Weights of a small masked image model: 24-pixel images, nadamw at rate 0.0012.
Rows from block 11 of the encoder of a small masked image model, named by matrix and row number. Rows with one number within an expert belong to one neuron, the router's apart. Each number is 128 + 24 x the weight over its row's rms, rounded and kept within 0 to 255. All counts start at 0. After the name is the row's rms in percent of the matrix's.
Before each expert's rows are labels from the 100 images, of 14848, where the router gives the expert most weight on average: "patch colour" is the nearest of a few named colours to the mean colour under the peak. Only what is clearly more common there than usual is listed. The data: aerial photos of the United States (SatlasPretrain).
# router: slot weights (encoder.blocks.11.mlp.router.weight, 4x384), inputs 256-319
# up: expert up (encoder.blocks.11.mlp.up, 4x192x384), inputs 256-319
# down: expert down (encoder.blocks.11.mlp.down, 4x384x192, transposed), outputs 256-319

# expert 2
patch colour: green
router.2 106 [155 129  69 122 170 120  96 157  98 128  82 134 118 128 146 126 170 128 173 111 128 110 136  90  96 142 149 142 130 115 120 143 118 107 128 126 119 156 117 131 120 134 131 110 134 120 113  93  98  87  90 148 120 145 103 136 137 140 126 154 120 132 111  97]
up.12 109 [130 141  95 143 134 122 103 188  87 122  96 134 140 121 165 145 157 138 166 124 114  88 141 151 140 127 139 120 139 127 131 142 114 127 154 148 113 130 141  76 120 129 156 121 123 144 132 105 109 127  83 129 136 146 146 137 137 143  80 171 103 104 112 115]
down.12 106 [140  97 167 138 148 154 130  68 160 137 161  74 144 138 105 125  98 145 108 149 126 139 122 152 120 149 130 137  88 124 163 101 101 119  89 133 162 105 148 146 132 125 106 136  92 122 121 147 129 118 167  87 218  93 107 135 124  82 153 138 143 162 129 120]
up.13 074 [116 111 109 110 140 133 137 157  84 166 119 139 138 119 114 128 148 143  76 115 132 132 133 132 146 169 134 140 144 115  98 180 155 132 126 163  91 139 107 162 145 128 101 155 121 119 138 116 132 145 127 136 108 145 150  67 116 125  82 162 120 126 123 131]
down.13 091 [161 149 117 157 138 128 129 184 101 119 133 111 141 119 151  94 147 134 127 136 123 144  97 132 127 137 167 118 153 126 113 149 148 101 120 111 111 153  55 132 124 143 128 128 152 112  95 120 118 104 104 137   0 119 121 110 116 117 111 154 121 104 152 124]
up.14 104 [142 151  75 159 145 120 152 128 117 117 142  97 121 112  85 128 161 135  70 128 110 178 124 155 108  90 117 152  79 134 108 126 131  79 122 123 109  96 124 128 143 139 127 115 124  84 138 106 128 106  99 119 131  92 166 159 122 161 128 110  96 127 121  97]
down.14 104 [139  90 144 146 110 111 130 135 130  99  87 164 108 145 136 148  89 121 172 130 151  83 136 120 145 166  92 125 132 113 169 127 136 135 137 122 134 148 131 113 145 108 181 133 142 147 140 159 146 127 116  93 205 160  76 128 123 127 118 112 143 138 144 101]
up.15 110 [ 85 131  91 129 154 143  99 129 106 117  87 124 119 113 155 139 145 146 123 120 111 102 123 121 187 125 117 141 172 149 107 146 117 122 163 138 122 134 141 116 123 162 124 101 139 128 113 110 129 125  95 180 138 131 146  73 126 139 100 160 105 100  96  95]
down.15 088 [144 101 151  93 103 153 143 145 150 142 125 146 114 120 105 141  97 125 143 157 118  95 139 145 125 125 105 110  91  96 155 133 158 120 116 131 131 112 214 148 111 110 130 110 102 139 133 139 114 117 126  97 255  85 119 138 124  98 148  79 134 110 123 150]
up.16 094 [122 141 127 107  96 139 139  53 120 150 143 157 152 143 132 106 130 112 103  86 145 107 127 149 102 127 148 121 147 124 106 123 131 142 131  88 174  88 105  85 142 112  98 134 144 134 136 159 111 126 145 142 121 132 174  92 136 115 152 134 127 140 123 131]
down.16 086 [131 118 113 142 111 114 123 113 118 103 128 120 147 112 134 145 152 116 157 108 137 115 116 121 105 153 149 132 118 123 101 108 110 113 132 141 129 104  51 121 147 147 129 127 143 117 136 145 119 127 118  81   0 129 142 133 140 134 104 153  99 148 140 107]
up.17 091 [147 129 111 115 110 121 124 111 135 107 157 149 125 133  96  88 104 132 167 119 148 137 119 145 104 166 171 112 156 112 141 120 165 153 104 108 147 135 139 133 126  59 112 140 133 107 158 134 163 107 146  95 129 160 129 132 126 125 147 126 120 149 164 102]
down.17 109 [106 174 110 161 157 134 141 137 147 138 121 121 169 105 156 159 141 145 128 178 131 133 133  99 140  99  69 148 104 128 103 121 111 122 129 117 116 100 105 127 105 150 121 120 139 120 143 128 131 128 121 147 110 136 148 131 124 137 119 155 165 120  89 101]
up.18 097 [112 131 118 102 136  97 154 122 107 139 115 121 124 139 149 122 104 133  94 124 156 148 144 103 114 112 132 183  82 133 120 108 124 109 105  97 134 128 141 166 134 147 148 112 119 153 129 121 143 130 122 120 126 116 112 103 129 115 140 126 148 189 152 169]
down.18 127 [158 123 117 125 126 160 108 119 179 125 164 130 133 116  92 122  94 151 123 122 120 115 103 107 102 133 130  95 161 154 142 111 142 116 116 113 131 127 102 117 132 116 184  80 125 114 168 100  88 136 147 132  45 136 106 152 135 150 126 115 115  97 147 108]
up.19 100 [152 127  65  87 127 141 115 131 120  91 133 145 126 137 104 107 131 145 117 110 119 113 118 122 125  98 172  86 149 143 121 165 148 157 134  85 114 124 151  74 109  96  77 159 108 126 153  91 100 154 129 148 144 144 152 135 163 137 151 106 110 135 130 138]
down.19 087 [146 112 152 129 128 129 126  95 112 147 149 117  78 142 102 122 108  98  94 148 162 128 155 120 137 129 107 135 110 132 136 124 107  81 113 124 124 115 184 113 118 130 120 138 140 112  92 122 132 145 144 129 255 122 145 136 132 128 145 137 125 143 130 123]
up.20 113 [150 120 135 114 126 151 117 120 135 135 154 132 136  92 131 123 109  80  74 109 146 106 105 128  91 165 144 128 152 129 110 136 159  97  74  99 176  94 116 106 128 158 101  92 129 132 144 138 142 147 155 148 120 120 132 102 129  86 155 108 160 177 144 178]
down.20 088 [147 132 161 149 115 119  93 151 123 106 131 142 156  86 125 152 123 109 127 115 131 114 133 137 133 125 152 127 115 139 111 139 137 130 129 118 137  98  33 150 130 135 125 145 124 124 133 121 119 127 165 133   0 132 132 110 145  74 156 142 151 120 125 158]
up.21 093 [110 146 127 142 122 104 115  92 110 127 153  92 156 139  96 113 104 128 132 117 158 134 119 102 164 103 142  94 127 138 109 164 160 123 139 142 188 144 114 130 141 163  97 108  74 123  64 129 100 170 172 143 121 147 116 137  97  76  96 119 141 150 106 121]
down.21 086 [147 152 114 100 150 153 136 144 119 132 134  91 159 120 144 110 139 115 156 119 139 173 138 128 159 125 153 101 115 139 113 145 111 124 148 109 119 129  75 131 123 115 153 154 110 126 118 111 121 115 159 125   0  82 108 144 124 138 129 138  97 121 169 132]
up.22 100 [134 115 103 116 121 121 103 142 113 117  79 112 116  97 173 128 108 105 125 110 121 107 137 156 144 160 136 120 158 149 165 107 108 141  74 181 124 110 125  87 133 107 105  99 136 198 113 111 152 122  90 128 116 160 125 126 122 179 117 118 131  83 123 113]
down.22 107 [149 113 172 107 186 143 146 134 128 145 145 124 140 111 115  93 137 165  80 111  97 110 135  89 118  98 134 142 110 129 124 167 138 137 145  95 152 107 153 159 120 158 133 128  99 109 112 140  70 136 144 130 173  77 164 163 104 100 150 167 114 158 113 121]
up.23 112 [152 112 141  93 127 115 130 130 153 139 157 157 125 122  80  97 136 100 140 117 102 151 145 128  62 138 138 133 138 116 112 119 128 165 114  68 108 131 142 173 105 102 137 118 186 136 177 117 143 119 128 136 132 101  94 103 137 135 175 122 117 203 165 142]
down.23 111 [ 89 202  73 145 106 162 140 114 132 124 127 125 113 138 152 142 118 134  91 146 123 125 142 108 131 126 119  99 145 155  97 133 153 119 169 146 120 130 194 111 110 112 120 157 124 151 135 130 107 147 112 152 236 151 163 132 148 154  78 112 125  75 103 158]

# expert 1
patch colour: black
router.1 115 [145 146 116 105 165 160 129 136 105 144 111  73 138  79 177 131 128 127 171 111 105  93 123 141 104 131 111 105 121 125 126 147 148 105 124 117 126 126 127 136 116 175 171 120 109 120 161 114  82  90 103 159 133 142 122 152 131 137 134 129 144 110 149 151]
up.12 093 [113  91  68 116 137 166 143 117 134 113 117 101 108 106 138 135 127 136 111 125 143 179 124 143 158 120 129 168 116 133 125 153 137  98  70 121  80 114 120 143  84 132 134 164 110 101  90  98 158 118 114 161 115 116 114 125 124 182 141  99 129 137 153 102]
down.12 102 [114 105 168 109 123  80 116 158 125 142 145 151 145 163 153 123 139 165 144 146 116  80 142 111 113 136 127 149 144 122 130 127  89 137 127 104 149  95 125 144 147  91 123 116 134 170  93 115 117 130 123 111 123 137 117 164  78 111 132 140 103 131 112 143]
up.13 095 [188 110 139 109 137 121 161 150 143 142 153 110 129 128  95  88 100 104 132 137 148 138  93 176  96 122 169 162 153 152 124  73 125 149 181 122 119 130 135 115 111 124 128  76 121 117 100 113 136 116 156 131 122 102 176 134 147  61 142 157  92 147 120  96]
down.13 092 [123 145 100 168 116  76 103  96 117  73  90  99 138  80 127 177 137 105 126 120 140 143 136 147 128 132 116 127 100 149  94 202 106 169 151 148 122 128 129 129 155 110 129 120 123 144 142  91 155 133 156 137  72 113  95 105 146 164 127 149 165 141 134 135]
up.14 096 [170 110 164  92 130 131 109 142 111 147 101  92 129 125 139 101 138 103 122 136 146 155  96 132 141 105 139 168 103 154  80 147 140  89  93  67 122 131 124 162 131 157 123  84 129 135 129  94 136 148 116 155 121 105 113 138 147  67 181 131 114 138 121 125]
down.14 105 [126 123 109  97 139 117  98 138 143  76 138 155 106 121 134 157 136 154 102 114  91  91 145 110 109 160 121 115 137 129 148 140 124 147 139 154 101 133 136  69 128 102 196 126 133 124 160 141  87  96 158 118  95 121 145 116 161 163 108 134 150 142 147 109]
up.15 095 [119 127 151 139 139 154 113 145 137 103 128 107 137 134 130 122 143 162 140 118  99 120 105 117 164  85 147 111 126 129 101 151 139 152 138 143 148 137 135 121 145 124 135 142 134 137 104  94  91 166 127 108 123 111 145 141 143  95 158 124 137  97 101 146]
down.15 106 [155 108 130 148 104 119 121  96 147 100  91 127 108 101 110 109 111 117 100 139 199 170 132 134  91 160 136 162 125 100 161 112 130 130 171 112 114 136 172 152 141 112 124  93 135  98 132 132 159 133 179 119 225 117 137 116 169 131  83 130 122 135 160 105]
up.16 100 [133 137 137 120 120 156 109 115 118 133 113 135 117 113 114 125 144 138 104 111 140 123 145 139 115 155 153 152 142 117 129 116 124  94 114 128  92 100 128 139 105 101 124 131 140 137 178 132 168  95 123 110 108 155 113 148 134 238 103 113 137 134 143 151]
down.16 097 [119  98 127 138 121 123 137 126 124 103 107 100 134 120 133 123 106 164 112 169 101 122 143 143 148 153  92 127 100 136  99 143 133  99 130 107 162 128 103 120 140 195 101 128 146 115  86 126  82 148 132 138  44 126 132 129 125  97 114 150 113 134 143 110]
up.17 090 [144 144 147 147 135 136  96 160 137  85 147 133 153 120 152 111 108  83 127 118 129 103 134 142 162 148 154  69 162 120 131 130 120 150 165 107 121 171 136  89 108 104 115 160 100 134 117 148 104 154 143 123 133 152 130  87 149 113 110  95 122 137 152 124]
down.17 091 [ 94 121 154 128  98 134 194 150 107 179 157 142 115 117  86 126 133 128 109 102 173 128 118 141 116 109 103 144 104 115 107 100 144 106 112 114 130 135 186 107 141 161 120 109 125 144 157 131 162 167 119 153 222  81 178 136 166 150 154 127 116 115 109 122]
up.18 094 [153 120 139 112 149 123 158 160 121 122 154  72 125 153 122 124 106 149 175 142  97 148 111 145 114 125  98 144 112 123 114 144 115 100  68 158 119 102 123 145 172 142 123 129 137  83 109 110 124 103 143 120 120  86 138 110  89 113 136 102 140 153 125 136]
down.18 110 [117 115 123 121 130 121  96 114 133 118 118 173 135 154 112 118 152  93  97 136 151 102 123  90 131 152 164 115 147 118 165 121 121 151 169 112  80 119  85  90 143 102 164 136 150 173 126 165 141 126 163 135  52 181  87 124 150 147 116 160 147 127 160 161]
up.19 112 [134 125 136 103 112 125 133 118 127 117 213  88 138 142 138 105 147 113  94 131 159 147  73 142  99 123 146 107 132 117 121 136 133 121  90 108 115  91 135 159 110 134  87 118 102 115 124 109 126 152 187 151 126  93 144 152 108 138 136  89 147 129 148 137]
down.19 128 [117 129 133 134 141 135 128 141 130 167  70 144  82 164 131 113  85 152 128 120  94 116 160 124 155 173 154 107 151 136 147 134 111 130 154 157 150 139 169  90 119 100 132 161 140 159 153 162  76 123  87 133 138 155 114 148 148 119 112 147  85  97 138 115]
up.20 102 [118 114  98 130 139 118 177 160 136  94 153 143 127 141 101 109 131  99  95 130 122 148 123 133  96 112 161 161 111 143 138 162 135  76 100  77 130 100 124 117 147 112 126 102 185 112 165 117 114  89 128 137 124  82 148 179 141 213 160 105 111 155 156 104]
down.20 105 [135 141 122 118 168 110  65 124 117 155 154 110 132 106 159 149 126 118 123 116 116  89 177 125 137 139 130 101 166 149 149 119 101 170 146 154 118 138 125  98 106 168 113 102  90 157 106 137 119 106 136 145 216 162 153 134 110  88  94 132 156 112  96 141]
up.21 111 [187 109  90 144 118 107 139 128 192 119 161 119 148 148 121 124 143 146 108 165 123 153  71 133 153  98 142 129 118 132  93 169 140 126 101  48 136 110 124 134 140 145 126 106 169 142 142 101 127 172 153 149 138 107 110 162 131 107 189 110 112 131 104 148]
down.21 105 [123 163 160 102 112 134 111 166  95 113 129 127 118 101 158 144  98 121 179  95 156 139 148 115 163 145 134 106 104 113 190 122 138 145 123 197 105 123 113 128 118 118  97 140 122 104 103 131 108  89 151  98 192 117 124 125 138 148  68 110 133  74 162 128]
up.22 112 [126 108  99 108 120 153 136 156 107 112  93 145 120 110 120 119 101  58  89 142 135 137  98 152 153 103 140 139 191 138 119 166 122 103 140  56 138 138 145 126 125 128 112  92 117 127 128 114 118 156 102 192 116 110 109 147 133 174 152 133  98 143 129  86]
down.22 108 [163 124 114 133 163 129 129 148 110 134 145 136  78 120 131 120 116 145 121 128  86 111 148 130 112 135 145  82 126 147 151 127  95 158  92 146 132 131 199  66 133 144 131 130 114 129 160 124 101  83  94 144 220 105 110 148 152 130 130 162 131 134 142 156]
up.23 101 [ 74 117 150 128 112 150  89 122 132 144 140 100 114  98  97 147 111  83 100 103 116 136 147  82 144  94 103 129  63 135 119 138 154 121  75 135 126 157 131 121 134 132 157 150 114 121 156  80 128 126 131 114 120  91 103  93 135 163 128 102 132 132 105 169]
down.23 103 [160 140 128 121 132 129 195 105  88 123 152 142 137 161 145  93 132 149 177 131 160 107 106 129  82 159 138 175 182  98 145 115 141 126 162 132 103  87 150 153 144 141  66 141 119 124 127 152 114 112  96 130  48 160 122 143 121 103  76 124 106 149 122 114]

# expert 0
patch colour: grey
router.0 088 [121 121 187 152 117 143 155  93 109 117 153  93 124 112 131 117 149 105 157 119 158 194 117 145 155  96 136 159 107 148 131  88 116 123 114  94 105 120 131 154 134 124 134 122 100  92 138 119 145 118 140  99 119  86 117 110 116  96 172 101 115 113 109  97]
up.12 080 [132 139 161 157 149 160 131 123 111 115 141 118 154 168 130  66 126 123 119 112 144 149 129 129 103 127 180 103 149 138 120 131 140 171 108  88 155 109  88 145 127 127  98 117 115 114 104  97 118 136 118 139 105  88 135 109 147  94 121 140 126 114 132 121]
down.12 090 [127 123 140 169 126 144 100 118 145 121 121 117 125 133 108 138 152 124 102 125 133 148 144 109 158 122 131 137 117 144 127 132 127 148 148 100 140 141  53 138 130 117 110 121 145 118 132  70 152 144 125 153   0 109 137 116 115 149 129  97 136 125 151 101]
up.13 102 [117 128 139 129 124 119 131 157  98 136 144 107 139 108 138 189 147 105  72 183 115 151 164 142  74 128 113 193  91 125 136 116 132 118  85 142 163 121 126 139 143 140 153 116 108 112 123 132  83 135 118 120 133  90 116 133 109 131 182 134 121 144 106 145]
down.13 102 [118 145 129 147 156 162 146  76 108 148 138 135  99 160 109  89  93  97 127 120 140 102 113 104 194 138 160 128 191 101 132 106 147 101 159  60 133 126 175 125 117 117 130 110 128 129 118 182 112 134 138 139  88 138 121 164 176 104 112 152 165  99 139 125]
up.14 113 [ 97 139 124 123  79 165 104 124 107 138 120 136 131  81 113 107 124  62 165 133 142 143 148 143 161 149 131 162 162 119 153  97 102 121 158 111  92 154 144 164 117 167 144 102 157 136 157  91 191 139 124 156 120 158 153  81 148 144 104 138 103 113 129 147]
down.14 126 [179  87 116 148 122  87 174 150 133 120 155 107 121 133 120 133 148 172 127 115 130 126 165 126 123 119 123 106  77 149 112 139 163 159  71 130 157  98 143  76 113 119 105 158 106  99 147 110  90 137  81 124 118  68 122 141 133 127 164 122 112 110 131 122]
up.15 102 [146 114 119 114 103 100 135 129 163 106 161 103 124 146 168 104 168 126 159 107 121 116  64  88 128 158 132 102 107 123  88 168 154 163 124  83 136 122 133 142 142 141  76 117 166 138 173 111 121 138 152 122 122 161 108 138 130 113 124 116 113  89 115 135]
down.15 108 [ 97 133 116 108 143 134 126 113  84 143 115 164  93 135 112 144 117 112 121 134 158 165 114 165 160 119 107 136 150 119 167 131 142 116 104 170 133 135 155 148 132 116 124 177 120 136  78 136 151 142 149 130 203  75 147 110  98 130  99 109 143 187 132  99]
up.16 087 [159 139 116 153 152 123 134 129  93 148 130 157 139  82 148 135 144 122 151 169 133 117 154 128 119 152 149 140 149 133 166 129 115 115 163 110 143 115 136 158 135 149 112  93 177 124 141 101 169 141 105 170 133 157 163 109 114 134 115 156  92 121 135  73]
down.16 084 [ 86 116 154 140 141 135 165 108 153  85 133 133 132 105  92 136 160 117 119 108 139 142 132 142  96 123 131 129 129 130 127 133 129 152 139 133 138 128 195 105 153 182 126 141  98 117 159 114 150 127 107 106 233 117 114 126 190 136 149 135 133 156 125 142]
up.17 080 [117 107 106 121 136 124 111 131 132 134 139 102 164 104 146 132 122 187 137 126 103  92 106 121 132 110 129 127 112 148 108 156 109 122  86 118 101 111  93 125 152 122  71 125 106 148  85 126 130 156 155 161 106 136 110 106 122  93 150 158 153  97  86  99]
down.17 095 [127 108 115 127 130 100 129 128 124 129 125 127 127 124 123 139 169 107 109 117 136 155 108 132 112 121 137 115 125 114 149 123 130  91 107 118 142 118  41 126 143 133 141 136 125 132 160 124 153 163 149 122   0 138 132  83 129 104 124 125 151 154 162 112]
up.18 099 [130 120 118 173 122 160 145 142 122 101 155 158 125 106 155 156 190 124 155 139 124 119  97 113 169 127 123 111 147 152 123 181 176 124  92 111 130 127 137 150 156 170  96 176 161 118 127 152  97 154 119 133 136 122 136 137 124 161 120  93 140 111 106 101]
down.18 087 [120 100 117 132 138 146 115 154 132 168 140  83 101 146 107 109 103 121 131  97 141 107 135 116 112 102 120 119 150 101 107 134 113 110 177 109 125 143 191 125 130 134 156 100 119 123 131 148 153 107 119 114 255 146 126 134 141 132 152 102  95 123 120 126]
up.19 114 [125 130 107 107 167 148 121 136 127 112 137 107 149 126 145 143 104 180 127 156 123  98 107  92 114 162 129 112 122 152 142 166 134  96 138 139 135 127 127  84 156 184 140 128 103 139  87 143 100  88 178 125 115 145 112 172 142 145  98 111 190 126  89 160]
down.19 113 [121 174  96 144 110 154 134 118 160 116 159 147 131 146  89 135 161 143 140 137 121 131 123  74 146 104 130 115 109 129 109 155 125 155 172  83 141 117  73 111 112 117 126 112 199 149 129 128 117 149 108 149  64 135 147  90 145 128 125 145 131 162 115 123]
up.20 120 [129  98 107 104 111 115 138 143 165 121 178 100 131 104 161 124 155 133 134 110 165 135  60 120 134 145 144 137 121 123  96 167 144 104  67  95  97 136 137 163 158 156  83  90 129 149 150 129 153 129 156 160 119 154  85 164 119 134 172  86 161 116 145 163]
down.20 130 [139 156 151 130 157 134 123 131  89 126 102 160 141 152 105 108  85 133 160 149 106  92 148 121 127 146 109 110 164 152 159 100 109 141 171 156 130 165 153 114  81 110 166 123 125 125 107 136  99  99  79 142 159 114 132 100 114 113  85 163 102 135 121  91]
up.21 101 [147 123 107 122 103 161 154 131 125 139 155  94 124 103 117 101 136  92 120 137 144 139 106 147 131 177 149 177 182 125 133  95 112 118 171  92 117 129 131 132 122 133 146 102 144 136 150 129 163 107 117 168 117 127 161 109 142 119  96 152 102 122 168 117]
down.21 094 [ 98  90 142 141 105  94 135 151 125 155 118 126 115 136 144 105 140 142 127 127 114  91 143 139 129  94  96 100  84 139 130 147 177 139 101 134 128 127 190 127 130 103 148 160 135 107 120 118 117 145 127 116 255  92 111 147 151 149 150 118 133 129  79 108]
up.22 101 [121 129 129 101 116 145 121 124 161 144 142 105 140 119 107  97 150  94 168 115 121 137 134 167 129 133 156 153 164 109 170  90  80 166 158 156 129 137 127  93 114 150 147 106 135 118 166  94 146 110 107 132 132 115 144 135 128 100  97 145  73 122 127 113]
down.22 106 [135 140 111 168 135 101 163  96 152 113 138 147  87 138 106 164 123 164  87 122 113 125 104 133 124 112 109 129  87 165 155 164 134 130 117 138 139 107 150 106 124  97 108  98 138 154 131 125  89 136 127 145 153 130 113 144 125 159 153 141 168 115 139 161]
up.23 082 [137 126 155 102 163 133 134 120 137 113 122 137 134 127 113 120 138  69 125 150 136 101 132 133 143 155 176 110 166 105 104 122  90 140  90  96 138 125  98 118 120 127 140  99 156 102  95  85 149 125 130 151  95 109 117  99 109 113 147 143 110 104 139  90]
down.23 087 [142 175 141 149 120 102 124  98 141  98 121 126 159 133 154 153 129  93 120 145 168 151 116 132 155 149 105 119 109 102 147 122 123 164 119 108 120 135  71 136 143 114 137 122 133  90 139 144 131 106 128 113   0 121 147  98 113 137 156  88 136 135 135 138]

# expert 3
patch colour: grey
router.3 087 [142 110  95 163  83 129 143 111 126 113 116 136 103 154 132 136 134 106 133 130 103 111 113  85 116 108 121 108 168 111 130 123 123 140 167 147 148 112 155 121 126 128  98 110 189 162 142 104 122 150 117 148 129 191 142 126 136 126 124 138 109 106  65 133]
up.12 133 [119 118 104 109 178 142 110  79 119 115 144  91 134  64 181 145 108 160 132 123 136 108  85  96 154 132 105 139 125 142 109 154 176  86 106 127 158  99 112 130 137 162 114 141 102 125 127 124  94 105 112 161 122 105 123 155 115 148 142 131 175 127 105 161]
down.12 111 [123 111 100 114 137 124 135 115 141 117 124 120 147 140 118 125 130 154  86 154  80  87  80 136 116 113 118 113 123 111  87 177 141 132 112 108 152 108  82  76 137 135 123 138 168 133 144 114  91 124 118 135   2 124 143 144 112 134 137 135 127  73 136 170]
up.13 095 [151 136 145 122  74 100 165 119 140 133 146  97 129  93 122  96 147  43 140 108 153 175 169 146 139 108 148 147 126 118 115  64 119 129 119 163 100 140 117 152 149 132 133 128 152 119 162 116 162 132 150 125 125 156 115 159 156 103 139 104 112 125 118 170]
down.13 100 [105 133 122 166  84 130 104 140 117 124 133 132 129 142  70 167 134 123 104 109 137 113 127 144 168 129 108 121  89 162 111 153 124 147 132 108 144 143  76 127 144 128 105 120 158 157 161 104 113 153 100 114   0 139 120 127 168 144 120 108 138  97  99  92]
up.14 136 [123 115 143 146 136 140 118 132 115 126 141 132 122 148 159 152 118 152  96 155 129 134 148 125 109 126 119  98 140 159 138 146 138 111 104 130 120  85 126 120 153 156 150 124  71 126 103 152 101 138 132 127 123  80 116 133 115 157 125 140 154 164  99 148]
down.14 116 [122 122 119  97 129 114 124 154 132 145 147 124  66 159 114 146 101 130 131 137 129 116 114  73 132 177 127 165 130 104 141 180 123 121 146 139 163 134 126 134 120 130  87 100 152 167 130 150 139 143 129 166  25 151 123 133 103 114  99 126 176 130 124 153]
up.15 112 [106 160 136 136 117 141  95 144 114 115  77 167 148 173 123 113 162  89 151 139 135 109 139 123 123 104 156 106 113 118 146 122 119 164 157 139 134 159 119 105 105 134  99 119 153 138 152 119  95  59  87 116 116 142 134 103 141 148 133 124 108 109 154 111]
down.15 095 [124 156 130 134  93 131 112 140 127 100 129 123 120 156 117  97 155 106 116 102 124 145 150 151  91 141 118 139 145 126 135 127 143 153 122 131 142 147  95 105 108  78 119  95 139 109 108 139 172 112 117 141   0 130 113 131 127  93 136 132  94 146 135 135]
up.16 092 [221 143 120 160 133 117 149 158 127 119 140  89 123 122 140 139 159 118 153 132 124 119 166 112 110 136 109 124  97 143  88 161 171 130 120 113 146 100 117 159 149 125 156 162 143 113 127 132 111 177 145 116 116 147 138 119 130 123 109 121 142 114 105 158]
down.16 100 [105 101 145 155 120 102 123  88 129 118 104 130 150 140 149 138 140 108 135 180  95 147 102 168 129 108  95 120 149 140 123 123  93 136 174 158 111 136 119 104 100  97 143 116  88 132 114 149 158 110 130 122 110 119 142 148 135 140 156 126  78 110 148 108]
up.17 098 [121 159 115 116 162 117  79  80 120 143 129 123 148  59 150 140 127 153 113 131 143 101 140 110 153 135 129 190 104 130 126 151 113 124 119 137 144 136 139 162 156 159 116  88 153 122 129 113 127 125 137 160 128 153  99 180 136 121 161 150 151 155 103 152]
down.17 105 [117 123 168 105 115 190 156 128 139 127 134 139 161 184 109 124  82 142 113 107 129 125 149 132 134 111  85 124 148 149 149 139 131 173 161 134 118 127 147 101  94  93 131 161 122 138 137 174 105 114 103  91 141 131 132 112 103 126 121  91 124 112 121 107]
up.18 093 [175 143 113 152 116 114 103 137 162  81 163 102 135 111 122 137 151 115 187 136 121 102 115  85 154 118 120  95 142 150  66 159 142  88 125 151  90  91 122 119 177 153 103 144 109 116 164 107 109 112 151 132 115 138 133 163  95 130 119 106 108 110 107 113]
down.18 097 [ 92  85 164  94 118 157 163 105 120 157 107 148  81 147 125 147 101 144  75 121 132 138 150 137  85 122  99 152 126  76 136  95 119 133 111 112 127 113 156  98  81  97 134 126 150 167  93 149 167 122 126 117 171 136 130  93 135 141 160 152 168 186 129 147]
up.19 087 [131 129 104 160 112 139 134 115 136 151 136 113 144 144 124 158 117 121 118 159 150 135 105 148 168 129 106 163 147 134 160 116  96 187 108 119 143 137 113  96 131 130 114 122 169  97 119 130 138 118 118 161 110 135 154 105 164 104 125 118 149 136 129 119]
down.19 087 [142 135 128 151 116 156 116 147 150 148 149 155 129 158 136 127 110 141  99 127 122 173 125 126 114 140 124 119 141 153 158 128  96 139 150 117 158 141  48 143 112  95 133 125 169 114 112 117 132 132 114 112   0 124 132 115 155 120 130 140 129  98 170 162]
up.20 087 [ 98 184 141 167 157 168 113 118 159 111  86 142 157 122 144 109 149 154 157 134 117 108 108  93 161  78 132 156 117 133 165 133 143 122 150 136 164 120 104 100 135 131  86 151 174 108 115 119  88 132 122 158 123 132 145 143 189 123  98 111 123 130  92  73]
down.20 092 [167 154 119 135 136 120 142 126 148 119 105 110 100 123 114 143 128 125 120 157 154 119 123 143 172 136  97 133 140 130 118 115 149 157 164  81 130 108  76 130 157 149 117 147 141 157 131 109 139 150 149 154   0 129 173 140 109 117 118 139 132 103 130  87]
up.21 098 [154 121 103 119 147 109 148 111  97 156 104 144 136 114 145 149 140 129 102 130 134 158 152 153 151 106 105 202 120 139 120 137 137 110 117 132 108 177 121 173 111 151 129  92 151 100 134 156 157  76 125 156 126 129 128 120 113 115 132 134 136 175 150 132]
down.21 113 [122 131 141 122  87 119  96 125 149 106 142  96 171 123 105 115  95 122 136 118 178 130 105  55 122 160 138  99 135 125 168  90  71 117 149 141 147 119  67 137 133 122 100 155  70 182 165 106 118 153 156 119 133 154 100 122 125 113  88 113 136 129 126 169]
up.22 108 [154 104 135  94 131 166 131  90 124 130 197 132 128 121 120 129  94 149 108 119 143 127 128  94  85 143 131 125 159 137 161 126 141 118 131 144 140 149 127 165 131 176 117 124  78 115 109 134 133 149 161 158 123  96 101 137 134  94  99 151 157 173 133 146]
down.22 092 [124 132 123 139  99 119 124 139 130 132 151 137 136 139 114 106 113 112 110 139 149 109 119  81 156 123 151 148 161 144 119 137 136 142 148  97 164 132  62 131 132 147 121 139 167 111 118 154 163 152 125 124   0 133 130 146 137  96 123 145 110 105 129 126]
up.23 094 [204 128 108 145 164 126 127 135 105  71 119 171 111 160 168  97 172 139 141 146  95 127 140 141 167 122 123 114 169 143 110 130 121 138 162  99  74 100 143  99 105 123 148 132  96  89 144 143  98  99 120 135 127 140 155 139 123 162 116 132  56 129 152 108]
down.23 101 [ 59 121 125 147  92 177 144 148 130 156 115 138  83 103 109 164 109 123 123 147 167 123 145  87  99 153 142 130 156  91 148 119 136 116 113 132 156 103 168 136 135  92 116 101 167 191  98 113 127 149 136 154 215  85  99 142 119 164 150 127 156 122 113 148]